From a checkpoint of a small contrastive audio-text model: encoder width 256, text encoder activation squared_relu.
Rows from block 4 of the audio encoder, named by matrix and row number. Rows with one number belong to one neuron. Each number is 500 + 40 x the weight over its row's rms, rounded and kept within 0 to 999. All counts start at 0. Numbers have three digits each.
# gate: MLP gate (encoder.blocks.4.mlp.gate.weight, 1024x256), inputs 0-127
# fc1: MLP up (encoder.blocks.4.mlp.fc1.weight, 1024x256), inputs 0-127
# fc2: MLP down (encoder.blocks.4.mlp.fc2.weight, 256x1024, transposed), outputs 0-127
gate.98:474506448515548481529519482482529546496506505558502466512531443456497529519567539451524505497518535558455507485519552405447511570481553531459517470582483501498422559417504530465484518550450428490419388469545505512466535497466503491489568460470438502507490508453480543507530486537418516554470475531509495547470515435546536532424502546546522437524519524494501487445507564467517542463515
fc1.98:494475473468459518460485400520533483465466480460545483580478465535534448507496547526487490564465477445576547440455461501519552501489444463514539539482442475479565513513461475530508474453555540490501497486440519527422427449421473425538480460556473499528441433526532470475480451468536458525544501477541540449537470474569482419499529541477426543507503550491417489544444430478504459474496
fc2.98:469429522445484430461508541526507535432514525467478551543536472488488516529570582528493482496584496468510452485560543445504557509503499447467522500562488487451537491421557470621458516490503561483537585509539490527534517582493515470478564461500458442439511446448460495533462569544403473530598506510464448481502543446453544499519556534541538423564428459473492492452494493481515507498511
gate.99:500517495500522501443468509463464467552389469529527584495509436466439519508431532493488500542526450455490491452564524524480540468490471479556563518564508456544462498487499479496426540481502489530498513474565523487495491564484524494459508502428546519489485445472523526457505517513399532452518491526530534549489586491520514408498421532445507554547538535524513522456449483531466446501468
fc1.99:441479511531458502527473540383512513448478493512534539511485443541475477498500507500532444498533450459481528504551507429496469469439400500488552462615513469533508439461512496546509520533480470555555551441552513530512493590480463510503428532468518521419453521492483522430536494510530470537481465541453497627474527509578507432542459522486501443461546474501522439464475524454458478451510
fc2.99:512469523474526447521513549476512504501459499497501522441461576484534469557446562455513500468545575500573474549473454492504464479531516514490429465534525513609529514540482524529521395533415534531495484447509481549434487490506593535457508486525558545503456509497507532475466557533474589530425503481475439486512493442534522491539518462630517551451493525495461495509488563488552524558526
gate.100:453459497580430473433463416497404515538498497461546473475493520506445540475491506539495509510493520564476472514468500543466514513540497474466436495500631443507594488499542541497444488476524506459516556543509526555522438543488503465434439482447535488473522507457543488470543489532463507482558422508533496500496485438564499472459440450519520430487521510599506486555490486525533471511475
fc1.100:432500497524489454497511470490422474545508484479516531483573545491507516481464523493516457476493550509492558455528527505501465492528537465493448481450586493487560433456562577518451481425602483528494543554507457528482498522501498520507447505494504497521521551467501503497523508522550524490577469489544545480501415531571487514524494438512453474485592507602523493474505524586500457546452
fc2.100:495455422476461529446486522463469504546493494497524553508522454479495459524538488535547573468522468518505508570486473431441520473545543515445528468456465569524511508503563601483493527510571478506467504451522435410530497514525530476514515492496571425459510552554497462486501427491522432436482450534490565516562488564433431512482546546443532481425525387513514471465556452456558493484528
gate.101:476540479453485478467510508481524500489511443446529504472507539536537462583484535529533539485501530523503506493454518543478495564492508479583593584529485480552512534475509517516463524558469518461443463479498496539519546527494478464496446470522568525494584539507460474515480498519542528514557429494483531473505512423531505533528501504495609471418458529474531458499569473510554576478361
fc1.101:451496575475536504519514526483538472532488531488489537555515508433510444456514427501515477518464533542513545518502450463538444431458504543427545514507469450487494572498521479503524526568450534588526465446547485518507547495471484484462534459517445509452518466561427524505488495495420481548625450512502514470452498463557489450526491479470599491476487511498441489461493463467518493517488
fc2.101:503478474531493483461479492532491445519442477526519517495496531465539483422471529548522502531536545507486544546392511463452557508438591488496459551459424612463487454465505573398423540499478460473522447496540472469500506491442559485545525488497464459495500473484552474582568504497445486480496474607538532504483399505520508496471520579522482523421494537488516463465487571421500503463527
gate.102:500421441523517535565365399488438511474455453516472548521477601493535496509448502507439506527508425503541444537493490555509458480524420450535452572479444459562441486457506445535536541502522458493518526555478482532522501481458486529488517541468496513532447542501444487448596426490483512503449439502554490477507502556551507494478489499435511524495513498493470484529486496452487454546487
fc1.102:478548555457430563520491515459502485533523551499448505467508520548493485573544573520546542478517471505432456528475479494474532506538507477515498467498593492446501515495466558525511565474526546483514478463457502608482474553541507526470536518541505492470549505589499589503591470525494503522533537514468448492477526528505568484536484553483511495459540527544565481446486511469497491512555
fc2.102:519469536531527530505517417474450484498504607552548523487513521508455511523531558534528451481508435460461469509524452457463506481526538447465461486508532522497471463435491567510440482554501453509435534468478507516529608440508427474520536500396499445510477484495540498552491549551498490555475502494423512455496531522505493463541458477490504467480487552513474540533497497509440381479513
gate.103:532477461584442470543426476477437497447502445487501504492507497521494476472496467496477508455427544412468591514495568481572462515555494465486513539459501471549486469524464398496485522506519501471536499493534484468600543481533529498553488505483491496538586449521444420446504497480496517466450476492519553498491449506514486453518478496511517520511545451555441500505498546534472487393501
fc1.103:459460560486447507525482450516537413530539451468460566548491531515424487530558500450575412543525436417524429426536487580524454501446537512478501465502560517532425602521476443474517476490538485530500496484547524507518513436481464449489447499577516490499484501515602487486504509459447463504503522526465550518565516510494477439456560497553482496539511449470528502467491549513509529455523
fc2.103:527488532567512530545480475531524465490538490448532519535543471494519507480460481435524483474545523502464500490474579440514510525520549498469464509474480533604510511440562490532481501524443527440460472449445491432468464489560436457507425543558428436546444493503479551525520520529498461448513559557551538573447456529462505582451585439488491477566452605421503431532451480527478542501454
gate.104:511471493564518536540491388510496531528474489521519428437459433505524588526480454519488486464557500493488470491544489502493529476535456500489426476538475539490465491481505492544457535435501506531561526463415501494572591522519473483513518539561488518465555503479556487497458460458528505516499578496568561471464545524524464434477525479436541431462445488509447541572525438519502560467467
fc1.104:548501482578556515525512496455535462570500495524485533527498506482528456463466591544447520491519501428569484430521513497489464472515522557475482516508482494450489482522453507517434513488556508449467495545532489551478458444519462536601474441521532428478501476532550482543542535504529507487449477513457520525485503505511599471520455515540473530566504471423493405547532502449496435524539
fc2.104:545464439558549506536525515470541517536538438522563495482517576458480464524536479407525516568475471472480548508517416508470514506516537490514494526487493533524543507446531515435471406557464481510471487518494473491595483505454538529489463462535526457442457500490563458515590496513448518429460427461495548527413530544486420499518561562448515454533534506555538570517490488515528465469519
gate.105:600511494528428427469492498512492522508478557437503464487490516521527476531501444469538517442405498502522508520495479486544487462498558418523501492508459517552581465471507602551488490471547514455497589455555586479520498533461567519552445411477450463437537547467445496462523486551564457491533531538534521492524514488474524580535513483511513514503489477395511551523471554525526528513569
fc1.105:547524570477473537481440525458468470517531492537505446545475470510509481526459497539557462517435530450553510434525587482530534476490485444385401467466430487507553502506543554533507534458554517456536499502477460521478477516458484549554518450465523422542511530515437522484419500476485528542515421545477520424521455523470466541440506456494502524468543517462511537566585470552444452511496
fc2.105:546458587424517534510490474451519545476511524469504552498493515529544559457499506543486535491422514557466512436520510507406497518505442457466509503459501545471515555463541445498460482506548504438551474439501553437471531513570476460537467478477551474564489495443404505423449476466489492521520483432550524465490508484499447510486499437470445485504453522505459472552482544606481519526442
gate.106:528489419495532478520565534511552513518474509512559563493500500570438550494568483573406436498491537522481552476526464467517511507547516503514495471474419523467548513493507481467482448438485474475455541501542465519467429460493561494481528525555456447491440486498587443368468445370532553455540413489501478519457500491423509558508534491551576462504465511549531559508437554521553577521535
fc1.106:493517499469528510532489541562562505479506468408504490465506511543524463462533502556511499440436527458621450529546473450503486488543458546532618498436565580473461552512537482485505556412532497482464507517586506438475512491501469504484415534504481536512483505570462575448450399491513526543511464530508474425537512475477466496553444494507540415457464526494440587447426530468553491534507
fc2.106:465459444472505419507461464432441522488536454471457509489554515542500492525470542570501447485465541444466476523500426442515474496414601503472519408513513485430498527511497509523475534571503541432438438554461504469511470465523589503418533535520450517524526472515465464529451516491466550501540551488450547461492483469465568534546444498499464468532501496565483516489465472478475468490531
gate.107:527473506602484435578524444538519453524525521503475540591501504500540555544547411516463458425515484440455537507429510523442544463480496432466508435468592485529518496500516576488511482493519493500490546505512567472487489482512507470480532537487497501507469442511531473543517498479464421469452486471461467503494529533499446481567431492534455453481422490531460501503496596486442455421471
fc1.107:462491528413502555523541467500504515500461438511513502472526459515507550496532487519480609488468416532493490550475515515533537422554526460512525523521422527463511435508553483552512534434532530498487508497431466479532520479541531564487514501451481511472519495436487509454477480441593486527552479539507487526532469477518562561510505553554482479477503555480506515471485468498493430530478
fc2.107:504516569483512475493462499496487426443523492474537486531550484465520448511508473552413431486456487523433514475473481499475558527443460496493363521509475479524497466538436482524508502527506514518469550492465518450515534467524517434513476460563513562472461538534456517483499466467541520550463491542505467462474471528493493564518429483506541539423602473503457394508466506490450502509430
gate.108:514443542529518457529455539521537499577528529471531520486467482424499552493473456513429541556540472534501549561495476488505489413500553512461544487490477410517514481482503482491502606491442443467530462543463513550498521486498380464513480507475431458446534517484521538490463511570454491492541556531518473419538511526404595573512453552558472506508495530530521513493498497542515487497493
fc1.108:482487518569538463515525447466463520503497488470537490401468471483466538556497420506541519497525526456480535536481516464471528488496446459514576494488504562544442556485478469524481493500505466553547548540488504449559426541450437564517460564494472447448497517524492581516513492492576511552539488487451520448552493482421513536512559481513569532474414556508504571503597469490487467492495
fc2.108:540482494521497485511518438537500491430476614531510453494456512501548523527454541521575500477557483457535468477469485445486538463485443421460488594521463502457496505427508439521521500455548516561478459484563530501510504494459445464556536475415480570552548525547529514480437523494458452534496521529459531477555502403501520542551522508450491500561491487577550477594473471507573488497480
gate.109:500477569575444468547516481484530453432478535524542448562547516551429493458544493467539419517509495515491497490468463493541508511470560485457516483394462484577495486481474531442531544563597469437530552469522489500491538414534558539594433484521485408494601431455466491524517527447543485489509479583508573488466473527502515518497497537466503489540485581446506546481552399464462426433481
fc1.109:590519526530533494474538450528474417508456539548482525473541612467555486578487457523501556521488476529527445472505478505510459487498453496547455555433409546514464487464481437526453483519556519543538525502487510457513506495455530493415520474475472479539508507523476466504514479533431462493514474422470541471405477434456447479490508414492516580544473443495479472475539497550510523464499
fc2.109:390484517539564504522533487486460478492421548506520456493509493475534473519479535493445423548521507537505601491525522437490566495467478478438613569525519463535507503490494455574501493493455503473470588477436564536526535513480506548570426506488483528515521460526467490481492460511458520424465471502489517459513472492481528519529502515497455507551488494428502449512444517492465496464453
gate.110:475457410541541503431426465549569461520521493512444458529411546572542484457475463494427526494490486470516558511479496463467489435550525515517541506462465528483410532559474464458533503453533535412456514480502507512526495495505515499553429561533512476465488516579504552549484518570477520521484572518513617512469502454483483507520451433589485534511413516515474475551475452453457493502491
fc1.110:538492415545460513559548453483515481548515433490495555467551552465517451536512482478536563462457490517478482510597540536460515472452419465488534549473488500489545504491487522474517537468517435466547457508487505539476535537506492547513461553452479488535509462511447516525487556507540488495534440537510516558534537499526418498483518398478539504517527491496424492528447504568443512431544
fc2.110:466465441422440489505473577545503524553483469513583499538499499550476504547510530600494529552495444519521521505460392461505516448461545486541494433480462544465497477452525499524491499450570612462464595561505518561437465473456508504414461524484526487509480469560484527499469462533525466564513514510530440492454508450428533586489535467504428479490477397507582533518557512502495482497498
gate.111:524616514575550555448529485524509515480398507417487447523507490513494471432526565483431525524483516514510464535534486498508536487435456455487529610453455425533505501573516437495433530455463564479467577479493481401526507515553500458577505481452485486530527519442523525533550470527437452492482534500538520464562438468507531516510497441499491540540459557600486511566472503508463481490537
fc1.111:460546586525522534570535493534544524453487600433479515505536588504465520501524418487526599515499514526487531521492519498444488513483454499468457524472475498471475502512507465498537512517565524521490533417469440481541524406463422508484471549497478538516521382472532503479505507521449493540523441458480502578470457549586496500496492548511488485528483611466477472489546480461505515524533
fc2.111:458592426483537474508501487559535497496521489498503510519475472535452432447526543523524551465467524539445562550462492531475551423438480523474412591499499465508516497479524420517497552501521467492461536501405544521459554517456527569499498491446552469466452490525518557526532435541443533390554473573494455452498495480523549458511511483589462531466466530450508476483464572511464481443475
gate.112:511544467477450504523454485540555498453528554437496431523513468504551458526433490519488428490423551446489508499578508490512433499444511508417553486483496566498452477534483477452479484562469490504582482516413481469523523429436466605403499464505495492569526492491520495518495451523550471485488446480555413499575505521521474457518481495502481504564520509496534548533491445564528527512472
fc1.112:464468477483550533520478462470558533462568541532391553504465559523460523559563531494479564453499445574450512438487573474444580474494577559584448452519544447522475459421482477537487513407516600466477540537453480542534533531498552482485462465452496452464528560495549430479509464554507491511522484487523472463496458506516441545491487493469571486545515460464519503517426489567437528536512
fc2.112:442473493558474499443485448490553466459433439482553537467459443477554507529525552494490470497529518495496494478520470424522480564488523481507509421494506512507463540429447534542504505540456572496517532612459451528441555597461477464475435495464502480532474493548590418488524576566485531447479471505471545500502532513594474602580432544517477539492573512569437493545475500570485547472532
gate.113:489498508464495513496499481484490495457542537434493560577513510509543472451512470493452515461566459494504443576532495430505513521558492559511489431443482529550537523529455472508573488466534478504540483544509541484557553559506478515514588502470510521497446531467432528499535490483460506401550568527515555491500468475492418506412516457467454526497484464501490471565499477453518461548458
fc1.113:437528511419482535480490507510468496511475494500438510510569432538534504485455499462483493435452480460507523524476451434443511402460501444486515455511501524438477530449503587471523508444532491467504415496556492545489594459542440489552489485465493474607479454472545418576571548502565553485491461532501424470546484521510558504523507442532509481469401471503470526508541488468487474507493
fc2.113:597560464476491501563429470455522448468466526481463424538503534510503518463463514549568467517448518478453461486441507546487520500475488491476468502487520515456585510505558464500423515487561478531525558566519504459488579547464505515509475550545522505557462597614492468495468453502465449451549488559491459501488527443568564500470537520471513448476478591526500486531556535363519480460500