config.toml
model = "contrastive audio-text model"
dataset = "synthesized solo parts of chorales (CocoChorales)"
train_examples = 39062
gain_aug_db = 6
n_mels = 64
hop_length = 320
input = "log_mel"
spec_augment = true
win_length = 512
tokenizer = "word"
vocab_size = 56
loss = "sigmoid"
embed_dim = 384
encoder_arch = "convnext"
encoder_isotropic = true
encoder_norm = "rmsnorm"
encoder_activation = "geglu"
encoder_mlp_ratio = 4
encoder_inner_norm = false
encoder_patch_size = [16, 8]
encoder_layers = 14
encoder_width = 256
encoder_kernel_size = 5
text_encoder_causal = false
text_encoder_width = 128
text_encoder_layers = 8
text_encoder_norm = "layernorm"
text_encoder_norm_position = "pre"
text_encoder_activation = "squared_relu"
text_encoder_mlp_ratio = 6
text_encoder_head_dim = 64
text_encoder_fused_qkv = true
text_encoder_bias = "all"
text_encoder_qk_norm = false
text_encoder_parallel_block = false
text_encoder_inner_norm = false
text_encoder_positions = "sincos"
init = "torch_default"
residual_init = "none"
optimizer = "soap"
beta2 = 0.95
learning_rate = 0.0029
beta1 = 0.9
shampoo_beta = 0.95
eps = 1e-08
precondition_frequency = 16
max_precond_dim = 1024
one_sided = false
adamw_lr_other_params = 0.0022
cautious_weight_decay = true
max_steps = 6400
batch_size = 256
epochs = 41.9
lr_schedule = "poly"
final_lr_fraction = 0.05
warmup_steps = 120
weight_decay = 0.1
adamw_weight_decay_other_params = 0.05
Rows from block 5 of the audio encoder of a small contrastive audio-text model, named by matrix and row number. Rows with one number belong to one neuron. Each number is 50 + 10 x the weight over its row's rms, rounded and kept within 0 to 99. All counts start at 0. After the name is the row's rms in percent of the matrix's.
After each neuron's rows are labels from the 100 clips, of 14848, where the neuron reaches its largest size: "top examples" is what is common among them. Only what is clearly more common there than usual is listed. The data: synthesized solo parts of chorales (CocoChorales).
# gate: MLP gate (encoder.blocks.5.mlp.gate.weight, 1024x256), inputs 192-255
# fc1: MLP up (encoder.blocks.5.mlp.fc1.weight, 1024x256), inputs 192-255
# fc2: MLP down (encoder.blocks.5.mlp.fc2.weight, 256x1024, transposed), outputs 192-255

gate.28 091:45 47 49 72 57 39 54 53 37 58 52 52 43 55 51 78 42 50 65 39 48 63 43 48 52 56 59 41 30 47 54 45 31 51 52 44 42 70 57 54 56 46 44 47 44 48 49 48 58 63 58 71 51 33 54 64 41 66 68 68 40 44 52 53
fc1.28 091:48 48 55 59 57 52 32 38 45 47 41 40 46 39 46 34 54 42 48 51 57 58 59 46 36 43 42 53 56 54 41 41 53 35 42 60 52 35 57 59 36 39 42 61 50 58 37 58 40 48 49 46 36 38 57 42 60 60 62 46 68 50 37 43
fc2.28 096:49 64 61 30 65 39 37 39 50 52 76 62 41 40 48 59 55 58 32 57 63 51 43 48 56 53 30 55 41 52 44 61 53 60 61 57 38 71 71 52 50 59 43 44 59 58 67 40 41 64 51 59 40 60 41 51 44 54 47 39 42 36 43 46
top examples: viola; note D#4; note E4; note F4

gate.670 083:58 64 53 49 27 55 78 57 37 54 55 64 49 64 38 53 60 62 54 62 47 61 46 36 52 66 55 46 35 47 49 41 45 51 63 44 42 35 52 37 76 61 54 51 50 51 54 39 51 45 47 46 61 41 61 39 58 66 41 62 40 54 62 44
fc1.670 085:39 61 55 37 41 42 51 54 40 42 40 53 64 42 46 66 45 34 25 44 38 44 53 61 31 62 52 40 45 57 63 58 74 66 50 53 50 50 47 67 39 47 68 48 66 55 44 47 55 55 49 49 42 63 43 63 60 39 54 31 66 53 42 65
fc2.670 085:49 59 54 59 48 54 50 48 46 44 57 42 47 46 50 50 48 40 27 48 42 38 51 53 44 37 32 55 44 61 50 79 71 63 46 64 63 54 52 56 42 37 53 47 48 67 59 47 51 61 46 57 39 45 51 51 48 68 75 48 36 30 37 53
top examples: note D#5; instrument: flute; double bass

gate.603 102:60 61 46 45 48 52 43 62 59 51 66 49 61 46 60 65 44 45 41 46 58 64 33 48 42 42 39 49 49 43 60 42 39 53 48 40 58 41 62 47 24 49 48 34 48 61 43 47 57 51 67 57 56 71 59 48 58 52 71 52 40 48 59 64
fc1.603 101:53 51 61 43 55 49 52 41 56 49 33 39 40 66 56 39 43 64 50 53 42 46 54 56 39 23 59 33 60 48 36 54 36 60 60 52 50 53 52 48 54 58 43 51 31 58 63 57 69 51 69 46 30 48 62 51 44 39 48 63 45 40 58 57
fc2.603 101:62 54 46 27 42 62 51 38 43 36 51 61 49 53 49 57 49 38 66 57 57 46 49 22 67 69 46 52 69 44 67 44 51 58 59 53 55 64 51 44 46 61 47 37 39 41 38 75 46 60 54 48 48 57 56 50 67 53 33 55 32 39 52 59
top examples: note G5; note F5; flute

gate.577 081:67 65 29 58 48 57 46 51 61 54 70 48 60 52 50 43 36 60 40 24 56 54 47 58 40 40 52 45 56 52 39 24 48 54 70 48 55 47 63 39 49 42 48 46 43 63 48 48 54 37 72 38 51 34 48 50 51 40 52 41 39 54 40 53
fc1.577 082:50 37 36 52 57 56 44 39 59 49 36 54 41 49 34 47 52 51 59 66 34 67 53 56 47 65 60 44 47 55 41 40 50 40 37 63 67 45 44 56 51 45 46 39 62 62 66 53 54 60 48 71 45 68 53 48 57 38 43 44 45 47 64 71
fc2.577 087:31 46 62 45 23 50 38 43 35 54 72 27 54 55 58 47 55 47 49 45 54 56 58 46 65 41 56 64 28 63 48 50 33 51 58 51 51 31 53 49 32 38 45 66 57 37 53 42 38 63 62 48 61 39 77 46 50 39 47 63 53 59 58 58
top examples: note D#5; violin; cello

gate.734 092:38 44 45 55 49 49 50 58 44 58 29 61 42 52 56 51 44 58 54 29 47 46 44 44 58 54 76 45 55 51 41 52 36 38 57 50 50 58 46 37 53 27 61 35 63 43 42 47 60 54 49 59 51 49 52 45 49 59 37 35 44 53 41 63
fc1.734 092:56 32 47 37 42 57 55 48 40 59 56 39 52 57 63 46 52 50 46 56 54 53 50 48 53 57 67 55 50 72 52 39 44 60 45 50 37 60 41 56 53 48 47 55 54 40 46 59 51 41 55 66 67 48 38 57 48 51 58 59 65 54 55 68
fc2.734 090:43 61 40 66 31 46 50 35 46 42 58 55 58 72 33 42 45 54 36 50 48 42 46 46 41 42 55 47 32 61 49 51 54 45 79 59 63 61 51 44 56 46 63 65 54 51 53 35 39 54 54 45 59 61 54 40 42 60 38 63 23 45 51 46
top examples: viola; note C#4; note B3; note C4

gate.326 087:53 44 60 63 50 46 52 40 53 43 52 53 46 68 37 71 49 52 55 53 42 26 45 42 59 67 58 50 51 51 43 54 45 39 31 41 45 24 46 50 38 52 40 69 46 42 50 48 53 56 49 55 65 57 51 52 49 42 55 56 45 51 55 64
fc1.326 089:39 43 53 41 47 39 63 42 65 41 52 46 57 56 48 45 55 39 44 51 43 58 56 26 47 54 50 49 49 52 41 56 46 44 58 58 62 44 49 55 53 41 49 58 36 58 44 60 33 48 47 50 53 45 68 45 51 43 50 53 53 35 36 48
fc2.326 081:63 28 53 50 59 46 47 49 50 53 50 49 47 53 52 49 55 40 50 54 44 46 38 45 54 45 62 61 51 56 46 66 56 49 51 63 59 40 54 57 47 57 39 50 50 52 45 48 55 51 35 30 62 33 64 39 42 38 46 49 63 60 46 44
top examples: note G5; flute

gate.215 088:43 50 35 42 41 32 51 39 40 49 46 53 64 52 32 43 38 48 45 52 37 51 66 50 61 54 67 44 43 55 50 46 52 45 50 57 41 52 43 39 38 27 57 46 68 59 34 53 46 43 49 48 67 27 55 43 46 44 59 53 34 56 43 52
fc1.215 094:62 46 51 52 46 56 55 42 53 54 53 71 28 57 38 39 64 49 33 48 40 41 52 54 36 54 37 55 57 43 41 52 51 38 63 46 58 55 49 48 31 54 16 48 46 52 53 41 62 58 41 48 56 56 65 71 36 52 45 54 45 64 54 50
fc2.215 092:55 53 53 43 44 39 40 52 74 45 54 39 62 29 60 64 57 46 64 46 41 46 54 34 63 51 54 32 62 30 73 58 72 45 49 53 56 47 50 47 50 42 46 55 40 54 49 39 51 60 63 56 49 65 19 34 70 53 48 30 40 32 59 44
top examples: viola; note D4; note C4

gate.298 109:61 49 31 49 37 65 29 48 39 40 44 36 49 46 29 64 31 40 44 40 44 38 55 58 37 54 54 41 50 73 36 49 64 51 33 65 53 60 53 57 71 46 66 55 64 38 67 61 59 52 42 40 44 62 52 38 46 75 54 56 52 56 54 61
fc1.298 103:65 40 45 49 50 43 70 50 57 62 43 56 59 53 71 52 38 44 62 37 67 34 51 47 51 47 59 57 42 46 49 57 49 45 52 36 59 37 33 38 47 48 16 45 44 51 47 34 57 72 50 40 56 27 51 45 56 25 45 40 53 34 40 40
fc2.298 098:44 48 65 43 50 58 45 63 60 37 30 39 47 49 57 57 55 45 43 45 57 48 49 41 51 48 35 41 45 46 48 62 56 40 57 45 39 50 46 55 50 74 47 68 54 51 49 70 50 45 49 45 44 79 48 52 48 57 50 44 41 53 61 65
top examples: note D#5; violin; note F5

gate.166 105:60 51 47 38 56 32 69 50 56 45 45 52 45 57 54 58 57 58 41 45 53 45 67 66 52 67 46 60 59 54 51 37 42 35 40 62 57 34 52 60 48 66 50 50 53 62 49 64 26 54 70 42 53 38 51 69 66 53 56 48 59 47 69 49
fc1.166 104:49 37 47 45 40 46 38 53 48 65 31 44 72 57 42 49 47 46 41 27 51 45 56 38 63 48 48 55 44 62 37 43 30 57 45 65 52 50 26 63 57 55 50 57 37 34 48 78 56 62 37 32 45 37 54 55 50 36 50 50 35 54 46 31
fc2.166 104:43 48 56 55 41 64 51 34 53 56 38 58 50 40 56 44 36 45 61 60 56 58 50 38 68 49 51 26 53 38 51 50 51 46 41 31 65 56 48 45 59 52 30 62 41 51 49 46 60 54 64 64 46 47 46 63 58 48 41 50 60 49 56 51
top examples: note G5; flute

gate.434 101:54 74 49 52 39 53 47 53 54 42 51 40 55 42 48 50 41 42 69 55 81 50 65 40 46 58 64 55 77 61 46 60 36 47 48 52 37 45 40 31 29 53 51 54 48 45 42 60 47 51 41 58 60 66 45 41 45 45 57 61 65 46 46 60
fc1.434 096:54 31 63 49 55 48 65 43 62 53 59 48 41 40 57 51 38 46 50 44 36 63 52 50 64 36 61 42 32 39 40 50 54 59 43 57 49 72 48 49 46 34 44 35 58 68 51 55 52 34 30 48 49 44 48 56 61 46 55 38 45 75 69 39
fc2.434 099:31 55 41 38 51 43 52 57 53 52 52 54 63 45 61 51 49 53 70 38 60 43 64 56 58 46 62 55 57 52 67 48 48 51 54 34 44 52 42 59 52 33 44 72 50 66 37 65 56 61 44 44 45 34 50 63 49 61 70 65 40 69 47 57
top examples: viola; note D4; note D#4

gate.476 090:61 66 60 46 50 58 29 49 62 54 58 48 51 58 42 56 64 51 50 72 76 61 51 51 55 49 61 48 40 37 56 41 54 61 53 49 31 55 55 49 71 52 61 41 41 84 39 56 38 70 53 53 32 29 48 35 60 42 38 57 47 64 36 51
fc1.476 090:58 51 48 47 42 59 36 49 51 49 53 39 71 56 42 45 40 43 56 57 58 69 61 36 36 52 42 43 31 37 66 31 60 51 70 72 41 45 51 58 70 47 59 35 45 66 64 50 50 57 18 52 38 40 49 48 56 47 43 45 49 24 51 31
fc2.476 088:45 43 51 52 67 40 53 47 34 48 43 44 45 25 53 37 34 43 30 57 56 49 55 44 48 44 78 56 52 45 64 56 47 44 44 46 49 47 65 44 59 41 41 45 44 52 38 57 63 51 37 41 48 44 39 45 44 47 53 58 52 47 35 64
top examples: note D#5; clarinet; note C#5; note F5

gate.532 097:52 65 54 52 47 53 41 51 55 56 57 67 46 43 46 35 42 36 55 50 50 60 49 59 38 32 53 52 44 45 44 42 71 60 40 49 32 50 42 50 49 62 54 41 39 36 52 39 45 58 47 47 52 65 47 59 66 65 45 52 44 69 56 54
fc1.532 102:57 53 50 48 40 31 50 51 62 62 54 50 55 53 35 56 37 35 42 51 55 49 47 49 43 35 77 46 37 28 30 36 46 54 55 49 28 52 59 60 35 54 38 35 64 36 46 47 46 48 58 40 46 56 58 48 52 59 31 49 34 50 64 33
fc2.532 102:61 54 68 51 70 44 62 34 76 57 62 52 58 54 56 64 46 59 45 53 44 43 49 41 54 46 26 57 50 45 58 55 30 38 63 37 54 34 50 49 54 60 44 60 57 58 42 48 44 36 56 64 51 38 52 46 49 47 54 54 50 54 68 55
top examples: violin; note G4; note G#4

gate.172 088:54 36 62 47 63 52 51 56 69 57 41 50 50 53 54 50 47 52 43 53 47 46 43 55 47 48 56 32 37 67 44 47 62 52 34 54 35 52 39 45 37 50 42 61 40 50 41 32 35 51 53 52 68 47 50 62 58 56 62 44 42 47 27 53
fc1.172 089:51 65 50 53 60 65 42 34 50 47 65 51 54 43 57 45 56 45 39 66 40 57 47 63 37 32 52 54 27 29 47 41 45 55 64 60 46 50 35 51 52 49 57 60 48 39 44 44 50 64 43 45 61 49 48 58 50 48 51 48 59 42 46 54
fc2.172 096:38 46 49 51 39 42 40 53 57 74 46 60 39 45 59 46 63 53 57 43 61 61 46 45 50 56 61 67 21 39 47 49 58 47 57 26 54 45 43 54 50 53 57 56 46 71 62 45 43 39 23 52 59 52 59 58 39 46 56 63 59 56 45 32
top examples: violin; note F#4; flute

gate.56 100:47 55 35 23 43 49 37 46 55 47 51 56 57 50 69 59 44 47 58 53 44 38 49 45 57 57 56 40 49 27 32 42 47 49 62 47 52 57 51 49 47 53 69 67 49 57 48 52 41 60 30 47 53 46 61 52 54 49 47 49 45 53 25 56
fc1.56 100:56 57 51 56 39 53 49 44 54 50 69 64 42 37 59 45 46 34 48 46 51 43 65 45 58 44 58 46 45 39 48 58 53 50 52 60 52 63 50 71 46 47 53 65 71 40 42 55 54 49 19 42 53 47 34 61 47 62 54 54 48 52 50 61
fc2.56 093:34 36 33 63 68 62 57 60 57 43 46 38 53 50 24 63 46 54 54 50 44 52 68 40 53 41 39 33 67 38 56 41 49 53 38 50 44 29 41 44 63 50 64 36 47 49 42 35 53 37 73 63 62 56 49 45 58 57 69 51 44 38 62 53
top examples: viola; note F4; note D#4; note G4